From a checkpoint of a small image classifier.
Model: 6.33M parameters, 32-pixel images, arch caformer, norm layernorm, activation gelu, patch size [2, 2], depths [3, 6, 6], widths [64, 128, 256].
Data: trained on photos of arthropod specimens (BIOSCAN-5M), 36.2 epochs.
Rows from block 11 of a small image classifier, named by matrix and row number. Rows with one number belong to one neuron. Each number is 128 + 24 x the weight over its row's rms, rounded and kept within 0 to 255. All counts start at 0. Numbers have three digits each. After the name is the row's rms in percent of the matrix's.
After each neuron's rows are labels from the 100 images, of 14848, where the neuron reaches its highest value: "strongest on" is what is common among them. Only what is clearly more common there than usual is listed. The data: photos of arthropod specimens (BIOSCAN-5M).
# fc1: MLP up (model.blocks.11.mlp.fc1.weight, 1024x256), inputs 0-255
# fc2: MLP down (model.blocks.11.mlp.fc2.weight, 256x1024, transposed), outputs 0-255

fc1.554 106:116137159124124142154132122118144104119158127106141105144112166114082150162109129124141122124136105142113091094152112115166086149133128150133106154121091180135137151094139095153128100160200138136132134130118097141182130175128175133122138104150127117129115088134120107101129109155072126113153136099171154107176124109154155130117082133130087160109154106168127111109136087125159150196142122100144124159084130164111106142156158114110160147141162129129113138168103124100149104092122153129140140092134129133101126125157115155097144126137149082075138132123123137142132119094127133101136120102152141093138109127141122104121101098183128172125102109133101142158136138135086172113127091129140157126111138142071164143162149153114168135121092165148136127135086091122139096133116120
fc2.554 109:148139137159192169127148131174096146120115102122163106180135129099122147131152105100127151153088112091164101106117138171119097124143136118167143146125143097151143125134121094101133157084134096125109105100119125075109100144105156139135122172121107170120085098127150164123153177105092151174128157124139102130126169147136145096127140136153107105110154123099120149129120120131151130133085114157166110092103134101131151131163140111104100110131081151103152116161113100117082146088134136133110126126145125132126123119109117153096141160122067152094113105094168131181151115122144125150170106160155114111118140142120075135202106098121123137117099115131129084128151134125122092089141131146116107123129173114141129136141116102133127118170095161138103107117120108140093107116130157
strongest on: order Coleoptera

fc1.454 093:061113204113134091145138124129171146116171151128130165118105175117134153131160160132123084096141138132153087111116131139150117159145108180164123134123133110145139145156103129129141095127136125149124140126140104163157119123112115170093148113134138114163120115082145063110124111149121108117171089120139171142144088113160125116113108180137119122157132120115133104094139124110119171147143144102115135129102143122109124116135118127114180144142132114169098144134133159116139126137164133138125115134141108124099131123087146097104130152153107090111140146118130168117133124096150168071122158125114150094164098128090151120094111129171140166159105119159122151148114105121079121103091116150114174125138097162136174105179176142109127094124143136151085145132096104142132086138139135
fc2.454 101:128158124134115135114119206162125110123159126106125127127125124110126138155111132123109116177166144112152128137113112254090119144100112111112150149127157105122135151122143110090123122144129117149095106108135108088058090106111137130104144104138139165116112115122115133133117255138111153129123125127126122130126139115105153137118132116087121107123124122124142140119125126103132112130012113112138137135132142113087150136149146120119133147141148095136149118146147146100079146125116138159095168129128130158111113140096109102113125161144135118123140166088131122118156100123131110142150128127124149128130160136106113132147154107124145106109135134109155166137088139140114111167125161122119126108143141118135132152128115135148077134109108102087119135128125131081103111147110154
strongest on: order Coleoptera

fc1.214 087:120111108058112155122114133131132126158124113125168173158145128093095144130118096119107140139154128135112148134150113078095130137139153144101148128119123112156112124099157100140131097144190144120105133145129136120120140126171113122154147155120056100114117109163105123137107091149167148142114164158115111175090131135135155163106174122118100116122125151119142169115117115083156099136147127101143101120115155134112157141142144096147133145110125130128176094148081138102132139123101132094125112053111187186107111175106085128123137159146120132146094146120133130146171116144096103123078098094157119136119152150124118156125116105115135142108101119123134119152127138167118166113118144124141093146147150139104114091113120114155215151150071137115121140157135122119125128110126150
fc2.214 088:127109145139170151160112115148096149119142114116160116130128132108112168105150122119130145162120096130151104088126149220132109129151123130165131114122144126147144144117145097098120145108155099140120089123107124114160126151119137119124147138139117146137095101125163122121159219110094143119142135105157135144129157121155144108115119119165125121102145132087126133101112111149158124153022127162134095129099128102161148128166140125091111133153102139107118085162112120119107153080139117127119111128152133113123109135079115163079163121145104116085147170087119124156145152105139122137169128142122166090120144137136085134153078103127125168127097118151146115123157148119099118081115125145112147122118173118131150123127134095134138104148088142136078136131099112109112111141146185
strongest on: order Lepidoptera

fc1.515 095:097114127108108095114142143123135141115169181095098099077153136153114125121155155104098098123125170153086101139131094089127151124097137135159091120079155136148111137106119178093120113152103127115131153181136107144125129128114092166091181128171147091135151099121141129105107106115145078140115103147105141142141109104073129157123116136125114126128124099110120143159166125119148153130145131102121152176122091122087151163097120184094136128142138118140133123118160129085125132133111148097070099134064142131108140120108111092137109115099159115123134103154075138141143144124083135148163159140106125145151111154099137151100143183137137102165118147102098149135159160125133155144128145093144127126138103126169143152125095138095117144134148090136088123128149123100112104161132142
fc2.515 094:118175128120135095116123106185122129106143172134134131153130123105142151098157113104108133109181104110132125142082128255136110150105159151117160123136113131143128088144123128121155163117126088150103141152126106130120104135123149139134117128102165127139134112129146138115107251153108125144122122112137112130117127132119113132152125124161110148120127128112127134111147146129119141119000124146113135119141124087130153126129105136114114101126110148120092117117146125127145124137143153127136087129142116139144146152085141110136129132118111153119141105135132153139154105123131133132118113123124125120124135168137097129107119139125106121135136119149120129133111145117126118113129133137085157128121139145119145079115154139102085094130121135128100081129142131065112133108114143
strongest on: order Lepidoptera; order Hemiptera

fc1.147 078:085091142139142131165119139116145129128140131129130083104142139099123133150153161139117099127092147142127081118135111106119106114132097113157117155084174075117116167113122156121110101162140127171159074133092131103129097141109098151112138104131143123145083135108125089158089114122146147098150096119131178147160136098131132127096138130109126112128112146141127143152091123120125149170170128109137133124062129149166126123135152090097176159174134095120138104103098104113115141120139122078118163142120099128103103126137131098102142195156110075114157151090069132147144149106140141125145152115118164124109152137114104077137108109143131126128124140142158125111183106106126114143089142113143144113175138127149163115147140087148140163096142154102103158145097143136150112127156170
fc2.147 088:140169121137121150122084179171134083101145106133141168157103165105145180101104120134115145165161097136156164124109137192160108161101121119126182131184125127099129113126170098138148122133133156148104132136124124152135133126089179105128107121085145154119102106149102135117110185151112159127111131144147099133120140146123130105117155123115137153086172145093162145094119120139130132106070103131145151121140143152088101116152110127101098153131139144129105127124136156121176113098133138095155134120145106132150143131127143100124097124126110116120137144122106180108112067116143113143105129123138133101114153134137115163134138109081119150089143103123134141131103164129125130101142168136091161081103138140094129117087143158124095126089124095123146069114145130091135132143058128
strongest on: order Coleoptera

fc1.229 105:110131121098084121147126140086140125170125125102131177133134137111124093127121159124082112123121165180130109114144093110117163164129112124143137090099148107149164183121131138116081110160158145120092144139169118131129132143164121129141168133144155099122127159134071118102102103163153119118148122123101126110136113089119135135065111153062087088126094102143151145104114117104161118144137134124133164160113124153090113149095117108114161174145126105106169143113119142113111108132095121097115122130053140184107083157128110094131108142096134101107125152138099108109127116147101124107163137119138142158149107115117147110110162122147173135132127113115131154165188134168134126124128132106174118137153109121155123131128113125179138152121097124124148159153119125144131081172113114
fc2.229 107:124167109134129149136145135158119154116143151161159124168130140114121148123137110105099128130111120124123096142103146223147136122145125166119148123118122076184134136129100117132165173081142105140106110133110108120150101135111092125123132165142108134130124111127152132170125223118133152104134100172156136150110144127160094127131132132154125098114135140087115147122124156151116121116026126179119127111097136080139135099156118120103093113145097105092115113112106125129162143135133106105104083128153120101120103133084126134130162171128070110136151135092117153160160133127131144131095136131100189136115146132122090139126080156117121154118127143134151116114143147108135132113088137126089120126145165117124158090117140111110123106136120147139090138124128129105130126106150185
strongest on: order Lepidoptera; order Hemiptera

fc1.461 093:143096160134124167137143149109127147141131108123141116093140121128120112107117133108126111167172153159127113109138130119124153151147125097149113077085139087132125161147142126099083121166131137182125114113088093122142106109117131128162148121121107111081091095111090110132100135130103140099177121146155147123147126113164141150113119112095107152107117113140194121133080141153150131144131160139134102146108160121128145156095107123099150139189150097114155104115137122132072116113116101167132172156121128149138105135089133120135174157159143121124152187070107086127138180114151154124146156143108168113109144112117148117152081116150152121094123134135158153148134122136111125158078105127132114131152143084131151152153129078156119111080112122124128178144094136129147093150144163
fc2.461 092:127161150164126132124111149201112095098144121118119168152111168105129140116140135137119117144126099105142146101083168207161121130109085146169167172142138152136113130138158093151135160143124152146155122116113109131144125132085175111094113113105148188125084118136129130136108233119114161137123125127152128121135141123136125125124124120113146147111162147121117142125108127123146155117048118152127114121154150140124106113148112098096106131136155139133096126143127145124145119095158113113158142143152106101140141110141162115099109125129130138130129129123107147112097107100137153135125153115115127096116135153117103136158144110119107157085142126146133124101118139138122128095134169154110188054095145151109121146119140170133061110102138109114142076101101137111157119125083123
strongest on: order Coleoptera

fc1.379 103:078118186125131139145154125116171129127163118100161117133117156102096138156167150146110101131155138129121103097118106095133110142143139157146117129134143123157146149124118102123116084130166102133120121144134108114158111139137131169122151117129127096145102077092133073135125115152113112106157118120140192139166096104155144105100106145150101119158130083116154097100148104116143159162160159081116110130077154143123141135139135094115218138136134119123095140155112123123134131140139129136099103115128112140110106120109150128119124143143125105086135169131138158116139136103131163090126139121132152100149106141088133117103108109165158147138102103145104136146139113124072128106118118175113163142125097165114178136176165122166140108116119163169082158167094076128116095136139163
fc2.379 099:143163115152126151128131166150115083112134102123129121132101148122132144160085132133140142166160129099186119134132114255095118149110138112113130129121139122108133148125154099094111123107119125103105114117126116077077116110112133110128140092150144163114099116129108134132129255126118164141129136122122110092130127104125150131127124124094124106090134109132149145115152106122147094136014105115166152135139137130093147139149138140143120143137130121126138119164120146114083152121112133146124173122141124155117120126128117115123136135123132115103109136117148109143131088116126102126169118150144134123128147125119103152172144103135141126089118117116150141139119142151110097160139132115147133126128148117133126150122120147165081129092103124112151116122130135095093112131084136
strongest on: order Coleoptera; family Throscidae

fc1.75 115:093125176088128113143139120117143128111186120104162092131119129124081168137126134132124112109174131151107106095120116104131139154160142128124126112124100146156140158121137128121116090141172125136106127149131121117164120154139156147141152128147118095107111072119156096114132105156058115104156154105174167125165104115182142128108096150145093140129160101132155104097158092118149160172152149078110109138101130143115115164152143113117187144153145135132122129159100130086126128152139153147133104112114130136124116140111137166098131138144135105076125154132149163126145123112123147090142115112139132094163095132112141136096091098168152155130085106122101145151117130131088153124134114135116141148115131165092157145171166120124150089121103162149105134159090058139122077152131133
fc2.75 128:132148141153164143150130181145131122113133112123142124119113130130108129200100122138137121114146111105175116168122126232087127108118146142114135125112148110131115146110108128098108132058121116112115106094113137042058077152129091143122125115147114126128091156120128128161146239082107147132130125123129148133131105129161127116140125127102131086124145126122142125114138124118145100146033134117109117113136135103124163146144126114120147117137113119106120116168106119129068147129140105171121157120157122137124109094133119133122140145115097126151108133116173098159125127109139120110178120161110151115135136125115102122179116116135135120122126150165156144123129119131096107135147125124130102152174141126147130145135141137160082105132115144126142138122124112153104113150143158
strongest on: order Coleoptera; family Throscidae

fc1.281 107:104101109104093100119136135100168121123167189073136122101143154123093122127155138108101106120135166144090103146147108095137148127106131156157094127096146137165114159106126129122151093150143129124140128179150114155122145137126116170082188104155165064137158097122134136111124083153117068109124117110113123121118133098103165158112090139122078120140116101139119130134143110081144141157157123091117159172140085154096143167106139160104165137134164119142128150157129154056125138133093161142096106117101158163084114158119092123101109111150155090129135121119099136127148144150102127120145144112109111158144107139113122120099129155178124128158086144111090128144156135153134169138133124096140111135115116122147135165131109120116157131122103110115108125123119103113123078142123118
fc2.281 100:090151123159136130119120096186085118123140167119137120157131132100128156097172106117116128127129109094128119138084129253138090126115126149164144151142135118134126096141115128123158153124118095163148132135140107135114125136104169164125111123108145151131124094134175140127139237139105123153108143094131112129122160127108131132146127129181094153128111115107105144139121145117139175124017118160141131132128113090142162125162121126102096098120091155139103120126133132133148141132136151124107095127152134138134148146093132118118152135131081148115129099118140161134148088119142126154130131135143111128131135161134102122139124127122113138113119125141125101124126144136141098127129145121075147127124143156116133081109140108095104075151118140096072092138113140099110119095130136
strongest on: order Lepidoptera

fc1.293 104:112155128104144118102179103140146166148129136154122131139102124124128098126150125105071111144149180137126114111133089135108137149134146155140123102075139089133184140142089154125109128111137087108088148184162131147122134157151132144125127143103155110164143120108109120083083120166153118143121103145091111106090091102102146107093143177147102070145126057131157114101170132115140114114116155131107167129133144159087159119112134123140130150111088105097125160098134131152135101128104108128085097120067144162114085163114151102147110103121151151088150106149114147140130131152108146100153127115142129137163096113103160145088141119129167114141084126113101104145148139146114112096144157135131108168154105127148127147132122100181115129125119108140089113119114109097133093123132126
fc2.293 108:092124131170102147140142147143098107131156160102116104133107141113113121173164132105124082131116128123102090130109128222123126132095109148148101174111163108176121155152112147121147127135128125177148114121144079115123078128101134164091154094164189138104152105126152123151139220113108114116141089107108147109131146081113136140128081140112124121153098114154092115167129126106117126142035122120128139149122105106143135133128142145105136149153151103116129142142158108110139165133110125131093107152121121130085109122137125128124176157112116114137158123091130118111139134121107147141163161152099170142143124165106126105138149148159111104121128129116145153134129130119146114190088140107087127119152146132132156109140135133137092113135145127101121122112095148081113100118122131
strongest on: order Coleoptera; order Hemiptera

fc1.585 122:124150108078106120143117116124129114155131095123171135174116144097080115146120098126108128158155140142127122117156103109119117184141138160111138122139124125153170165091150110143135110129180148107097129141152141118103151147168126107127147130148102093122111118148094112130104110171134129131127169110128125119128114093126173134070128150101074099117105102136158144091138100073169124144133109116158143116110142152102124155153172100121135177129120139115151130159081161120133104121092146100131117078094171174079096178133085130090110124130114098084104145104138124125147127141099106108121109123153101117136124106143112137122115095138158150098079097118112129182155125171116152090165130124158102145125146129125123120130109111163174139136066136123120146131134099112140100139111128
fc2.585 127:107099130149146147145126097128083145127156139114163115130141136115112168081159110086107130120082131143135104125114141179153118144155134155193101111112128112176119147134129112127174131110156110164121090139117120157193135147113143161130147148143114127119132086143176113136148170125107136094141127156161143151117207127151119157142118129167118134106138127094110141139106142138133139109063151155150100128099115110149145111150103131082102110157103140127120093122111123097136139076131130084095092125154142128134122138097109158111150139147089123120136144095108148158162150119119128166120142140104159121120133139141101130145088135128118172121114114139148074133167138125121123092087131119095122126138163114112134095109122086090158083161099145133078125169102110134119104095157159
strongest on: order Lepidoptera