Weights of a small image classifier.
Model: 32-pixel images, activation gelu, widths [64, 128, 256].
Training: 13800 steps, held-out accuracy 62%.
Data: trained on photos of arthropod specimens (BIOSCAN-5M), 97500 training examples.
Rows from block 9 of a small image classifier, named by matrix and row number. Rows with one number belong to one neuron. Each number is 128 + 24 x the weight over its row's rms, rounded and kept within 0 to 255. All counts start at 0. Numbers have three digits each. After the name is the row's rms in percent of the matrix's.
Before each neuron's rows are labels from the 100 images, of 14848, where the neuron reaches its highest value: "top examples" is what is common among them. Only what is clearly more common there than usual is listed. The data: photos of arthropod specimens (BIOSCAN-5M).
# fc1: MLP up (model.blocks.9.mlp.fc1.weight, 1024x256), inputs 172-255
# fc2: MLP down (model.blocks.9.mlp.fc2.weight, 256x1024, transposed), outputs 172-255

top examples: order Coleoptera
fc1.449 114:120132120148159132135126137141130123171086155114110135174070156168125104124113188086169081139116101129124146144128162113112143117161137128130135092110088115119147101161120138099158131161107160156150144108108125129130123092114140086109122153098139138149
fc2.449 116:118157129121128170144119136143117141113113164101156138134119154133119118114140153097115075143140120121129118164115136104100129109134153107153136130080130159160125106154142100096077143158129121137132145111119103115105138105115114117124093110113146106141

top examples: order Hemiptera
fc1.312 111:066160081097123118150100107100171116105138127105147127099122107109075116115123108096121101131169114101139092161116128106124116102129143133148144105106115164123136132098158107120105161132132112095151166123121106110102153115126116171122104109118123113147
fc2.312 107:110162125117072196150148143122131111110109101157139117137140168166147123163152121132121104166129126139162114131107116135114111136138120094156091139112164127167116107126116121112064170137164118130127106116122068144070158134114111118109114142126149098113

top examples: order Hemiptera; order Lepidoptera
fc1.400 089:152115172116118100109085139140102143086149121167127078115123176157157153138159136143135135112109171110105164136139114106083118146114152168096127139118110120074114175121143109168099106127141162104064166131138129118176103148155102094158086158107122088137
fc2.400 100:132132082138119130168146116143103117119113175095173110117135127128125085139139108135126120135133120115178107139120106095135129119163135105143137122118150138177118102145096109109111146129110114117151101133137071103075137147095127138118112119117167098113

top examples: order Diptera
fc1.545 092:091124120123117152097110156117122061117161115108130095108135155191116114169153100128099118108129146140144123088141137127136112162136129161149114163144148096128116162123111117118131131165184109115136144107171108141106121148125111142134084134115149108102
fc2.545 099:126122095119106150124140120125112120127121117091162085093152149124122110143148123138122139114131153126169127101120101125128126128139155146168129154172166137138119128143084127120136124135122105110135100111150063132074123189088089136167103119095162070078

top examples: order Coleoptera
fc1.518 101:130150089101117127154145106113181130153081155092151125146121095089141102089110154083163095147134073144124124155151140099125131107119166100121153117129128157111143108140144104099135139120098122120181109142106124111111143107108138144064154097116125143103
fc2.518 094:134164142111075176167137113095133137104141136140155118108169154134124145115154117123135141132134125100159115114110138132138102112126104112140109168108163125131094108128142109168084142114139093127126085142112106105099142112105110145132077112163111109105

top examples: family Sphaeroceridae
fc1.663 088:115092129159103096097148143160097108112096120142110119104170146147162116151119105169137135105103130147139147108128085139155126175165126125099119146144154106108123151121087171142143133129146118125126126101152098148141092145146135098145109122113172113138
fc2.663 087:117108089131118171138130105140117154143094118111140088104164150136146156130137116162116160148114135145140133126142089098123129134118166097164132146151140145164125111137099134127111127127111093112123096138145060143063118162082127126117114124106161070087

top examples: order Hemiptera; order Lepidoptera
fc1.273 083:124130151140142099141133126133128105098132166142169122136138129130142122120182133148158119121156126140162117116098122134158105121107131143118150127076143130149092120095137176149114173119105138085077119163143139114119105089140147124112137092097138220165
fc2.273 089:108141123148128157151162132116116114118117164123192098126165114142145091131162107151140117136127129130189105123081089145145097133176108107138103155123183141162104099144106126106116170129104079131125120120125106119082108159113117135131078138132140126137

top examples: order Coleoptera
fc1.373 120:128144149100118122165119108110145149134126109099114140153108111105123130099094169097128102131101112114138137152130140109097178121108131134115144101097078137084169111137157102096137112132090170143131171096109159115162163129127117107131186127140091147118
fc2.373 110:092174101117102177142131129110131103119108163103168122127133126130122114114134117135132114155157102124153115153125125125137096108132121110153106125116135138165104100123134115109094162118142090131137107125128085105099120107105128132111093153116114102117

top examples: order Hemiptera
fc1.735 104:127116160091069128140115127109133151105135079157096095106142158116151158138130131149116140089099154151127152112084128099132133129078140146127112155110117131083153165099152154158102122124142129091091136103137129116145160124141094109140128126137097123121
fc2.735 116:111142060116107187145131121123157121130104148098152108127128121118123109110142120132112105172156088114164109157138134123127134105116130104168126133110122157165135104148110115100117155137122103130157103142128062118077135131093125147109102132117148093105

top examples: order Lepidoptera; order Coleoptera
fc1.413 096:198136159116182121150153104147117125109130173144133143124117131115120134083162125155109129154133106112117122151122148112107107096110148122100136095114121148100111117124133128125135157098111114100129095160139168076144115124153167122097155120142117182139
fc2.413 092:129114155149122139145128122122100169125118160113139116113144161114142137133115121163168129106129159123113142141112119082163149134106142122135122133107138128151124095135139131157151146125095104152116106114111149102119104098098136116149102088106136138141

top examples: order Hymenoptera
fc1.733 099:123187142120125114170131142110123123112111087162106148179125147141149120132120152120152111156122125137135103151105153136134159154125111117091088138062114095103143080130164163127111143131121169136119161104103116143137121101126104102152158141162119164132
fc2.733 102:112142093121115177133110100110145100120115126125141101145135146141128103112145121132094103155149116135148137143124128115093115106107130144172126140122129149169110112119110120107085173142130113115117111105124103106090130112099129134119116129104138117113

top examples: order Psocodea; order Lepidoptera
fc1.550 084:129122135088128132152120094135156113088144145140124118108142117120113143094143076150090161137155122126124096154124103122104124140117118125151140130103141125107134153092140112118085148090086092104112151176128117094097145110142124147140123145152130155148
fc2.550 095:127147143132110195165123136154118089115119152145161125117149153148141120142135100138144101165156127128145083137100139143128098128132123082153115132116150125148121116139113127119088182116169111126136130148134071117074132122117140124103095129111163113140

top examples: order Diptera
fc1.651 109:110103120124108106115148167121103085131129098151105111116140155193143105181149128143155126121097167138144127102111108127132133158144121150142099156138153081126127155149106148132094142131169153117131138111151110176114119151133111124155120130126154075119
fc2.651 104:128121073122113147149157100124134156127086109105155097098141151126155125136141132140121145141119155134150111113125114118143122117133158110162141140132132154158106114146080128119121146127090094109158081106156090146064123184084103135131105116108149040063

top examples: order Hemiptera
fc1.58 113:103155129103111133171101103128170135114120116128116132145136124110108133111129106103104111161171116123104076182124144135125147118104118130137134134092113146117134121100166127129096145122128128115133151132116114120140175085123098145145120109142107137154
fc2.58 113:103144114119087196151137139134131109106096115143144108127150168182132110149149123135136083144141131151169117147105116124132103133144128108171119149112155142176123113137103126100065175133152118110141121114134064137074151129116110126117092132112144094105

top examples: family Sphaeroceridae
fc1.756 092:118094153144127114096137158151093094124107123131113127105156147155178143140109116136129150119115156157132156105134097126146114160160155166099112155145170095131117148103093142125134113144156143137122133127146121152143089165149141108153114115133163120124
fc2.756 094:136101113137114143148128121156102133127077150114166108107155153131159151136139112154125130128107157125139120133129094098134127144137164106149136142134133135162120106150074139129131136106112096127118091129142074135081104158097124109116103133091175076096

top examples: order Hymenoptera
fc1.359 110:125166114112176136164149108098195121145121136103139147164128105109101097100135122106132089157185108140136080152119149150136128079127116118110156098111109145131133093151151116094121157115079114136131141116116120108133126088117109166121171089131106155140
fc2.359 106:097176116131096173136121143111128078122127146117161111133141155161131124133137135135132116138125137139172131122096113109130094123157132136161113152131155124171123112128117115107098153128137109123123106113143094128096130119126113116137086138113129110099

top examples: order Lepidoptera; order Psocodea; family Tineidae
fc1.315 085:169111151163163112110109103162095137137137159157147122085100116072130161130127083139136131097106155078090138142134068080095117155120153096129156123160116157101126130100156156152129094111123132104102137204151115089146161132142149113101141107137128132136
fc2.315 092:125105080109118136164097096154135138139157175112155138119153128112130125112121117139142139117158130086131093132127115110098138113144138115157132122108128168172122124143105109141101187107109107097133120151104082098101165121079139160120117111109155113146

top examples: order Coleoptera
fc1.546 096:111131088120147126145150087129163138169084150103145117149104099107127096096120142103139110132136107176137095125147163101120120084122160105151157092149110173144143094133127143093160115133086095144181105145121114118098153128091155167090138112107124132126
fc2.546 094:127164132132106161150129127113136124099134180134176120130154151129106123126153131102140112143140103116167125121097136115124096084125123136149124154102138135111107133130174108129083143133123106119126118121131103111108136121111099150122079115118114118124

top examples: order Hymenoptera
fc1.263 102:132139122169146111165140123135134149176099119109107179183101116131126093138112156150177093125094102136165125141133171155143166155156103119126106105104124117117149072121116173114168160133094136146145125134104122139131122119122155141134163125137107150158
fc2.263 104:077158125137119147139116120124137093141116170113164112122132145129134109108135136103109095144178106113159098150121119110108081118124154129164138136116129136170113124130141111119096186145137111126135136114129096118094132099106134145107089145092146123127

top examples: order Hemiptera
fc1.377 099:158104182134139109105141162145089093087146133170150104121146164169139160143164132150107133140127146133118134152111110119150089153125138164080118144135137093077092160082131154139096128135141132096060143118172147144168097144186127101144077154103136141128
fc2.377 105:123137081148098150166151110140111145116093149114161093111146121136147092151149117147151120114120140142172108155104118110169142158145149113160127134119144148182103106148095151110114169118094095102150113130149086119065122155096130148120121088120161091112

top examples: order Hemiptera
fc1.36 097:156145157110102115144145100111136190104139133155111115115129130123126146109112135121131129109096149135132122150105133099131135151091158139110175143105067160094151157080163125139105167107123166085112160115143145100150145114146104124143165119135098156144
fc2.36 106:095136087119102186149118125123143095134118139106161120131140132136123120104124115132124120149169082117146115162128119120123109104128120105171126133130133156168130102140134110112098140140131107124146114129130077115098135103110127152095095148112136107119

top examples: order Coleoptera
fc1.189 127:120163061095137144134150082119168114139115143089146116160095091120114096091131155083109103162171092131137108160148136104095149076101158121158174081138115170130132096139136108086131135127102118125167131139116107101122156100114136157077154124102111110107
fc2.189 111:103165130119102176157143150089129116120137133139157102128166153153144129132155111127135119151139119127181119115085120134128096120125103134155096172127156122145104113123135107141092146132134100127129097107115107136107128132103097133120081131139111109089

top examples: order Coleoptera
fc1.487 089:146147147135173134146145153121111105142119162135145129152102129132102063125141147111142098154119098123181168137124164104093100096129135123102146118098141115126111107106117147116098171125081133107110118147133133113145134104148164119121158101124128187156
fc2.487 088:104107160132106154152150103112112179106097154118153100108146163132135146122141128148137122107143149138124129138085126112178125129116140093144153141099150141139120125113143145142119162096107099120111154107126145110126103106107108116155082069112139128156

top examples: order Coleoptera
fc1.503 080:117136120127167129099122114158125077139120136089139104143091096129117091116118140106101076122129105115178133138166135099115134104164153150147132095163126129162126133150105141084135110146127141133150124144150095145110132128119161130131128173101126140141
fc2.503 085:128163143134103162137147118118131160118108135105170078105159175129128171156156128134150108128129134141136134130092132096124126130106154117180134151116153138144098104130126121126096147130121092121145109092177103110081143131102107111137084131106134104107

top examples: class Arachnida
fc1.220 093:144141184113127096149150162116089132107105101169135119150145161166161164140120144133111128165113134178105133129106138145166113176102127144061126148068136068100111133109168163137109142112115144134090151091133132131182116110174125096165120145136120168128
fc2.220 099:109131073117142176132130104141144126144113154082148115137122115118133113098136113121115125142135113116160125142130113126109133114129144119161122137139134177182138104136077112096124142132135106124150099134134095123066134142097127146108097143117135102106

top examples: order Hymenoptera
fc1.174 118:132163102122127144171148113151161148126117146118134181169104089105103109107124127130163113152156071094161092146107157182141155112149103098124112087109140129119136067129128128120104146120080116148140101143055113125111135101109155147107163112150121142136
fc2.174 112:078148107147100141130142156117114074139110145117158099113156139171154091147142110145150120135135137156167119132102112141139098143153131141161108161144148119163115107123089148117118191137152094108113121115146100138098121109111132144145099152104165124123

top examples: order Hemiptera
fc1.138 098:168112149135137103110157140127081129095103114160149103110144167163171151148153125134093156125091161146118159111136096120133109169131127171093131154134152100133108153101128129157133116138142125115102139146200136141160098171179131103151129133107145155092
fc2.138 092:119127076123132154172147103136125131131096139085160106122153112122150133120150127155129138140117140114169110139126090128139112125158155096142117152129137156153113092133081118102121177105094093115140089134155086131087120155099119154122125118118147097092

top examples: order Coleoptera
fc1.120 109:140145149124111083152116144140120145125104108144097135160105150156165123137118186082133075167104140163125149167115134126125150137139150154085150126069106099108140117123122149114137148132143182148106174100121135150149131125143110081144157148090114136113
fc2.120 112:118154113130109188170151114135123134109111156122152124132132153141131089117144131116133084147143115126161112146114135117117112112157138087144132122088164142162112108145125112114090168135122115140159129131116095115081141130102117136105087114113139098117

top examples: order Hymenoptera
fc1.578 111:101138137125120093143117154117156155126126094133101147160091127133139123125123155098151088145125107159137109151088158148149152107112094137100107123053102104096148114140136160114139137134110145126120158097113132157155133095129124108151154122116100150153
fc2.578 112:105178095100098191164140112089155124114108135098166102136135128126115107097144145104121105143153125131152131138107128114121110080122144118153135143122142153183119110117146104107079166131131116114146111108129115102092151129091118133115090138106105108089

top examples: order Lepidoptera
fc1.77 108:112129064093147158119119102111170135149142175093157111112119086087101132105130121102141126149153100127135118129132157124132116097134149122181162113137131183143124130153125123114124123143123099133188118148114103089092154091084145163073120103128127119127
fc2.77 105:104152157127078176150126129096133110096167154133164115123159170124105129129154115122142129109125137092181131103104139117130113095131109149166114158132171115126085136130132103155082145129140096134116099134119116129105127138126108135130095127131116126106

top examples: order Diptera
fc1.127 097:127150102140132191122082080136120113156157167079112134110108084084092130109086106139133150110130118062089122123169121100091155099110120094169109109153110146109148117129149103133136089178130116152146102176105101075127155126103125142079132114144122092105
fc2.127 092:169108116115131141120108101123123118103139152122146115079155152107139136103157147106166154146122133098149154106151123099113119127122141128151130129144163148107089126131118108141125124109122102115136063154129096118110151164114144126104126117107126105074

top examples: order Diptera
fc1.254 103:135085160139105106105118145143097110121104118147136116101163161168155143148136141143130138088100156144135159104134083151144110167166142148123115144137171100130118160117068142138160120109166148131135125111166125164139090175154098110140117131116159120115
fc2.254 107:126114091142124137139141122130102126141083118111164111109155143120160139142136116140133143145112137132158127116146086118151121136140158096151121153138163129149113114146081138132137114116103094113126083113159045147047123177079118124120084137112155070094

top examples: order Coleoptera; order Lepidoptera
fc1.210 112:129143113114139134150135052115165151156131189103147111123109082086128140085126133112119117132161115123102107139156150100099128073115159111151163087144106169105135117119137125127143110102102113124166136155112129089124162122095152173056150107132102139130
fc2.210 110:122137141124105175123112140101126109094153154137170125121165158146109131119151108130147123132133116097162126110092117127109086102139120142149107153127151128135111134142134093151091137144144094138114103134135113109096126121128102125125077135138133105098

top examples: order Hymenoptera
fc1.355 114:148135106128159093168131092115153147155118134072127147163096091092112129097113129099110114173143079135116103167123152129126151120111121116127150105095111155125145087126166132093141133119066148139152153145122127121135140081107129150117156097134123163146
fc2.355 112:112157143133107170133133149117126096117131159126172091112166159164136146131158129134144130127120128128180144121104122112128068120149139143140115159140155125154089126129130114134101163120146105113117116142142103111102127134124118128128084140118137126107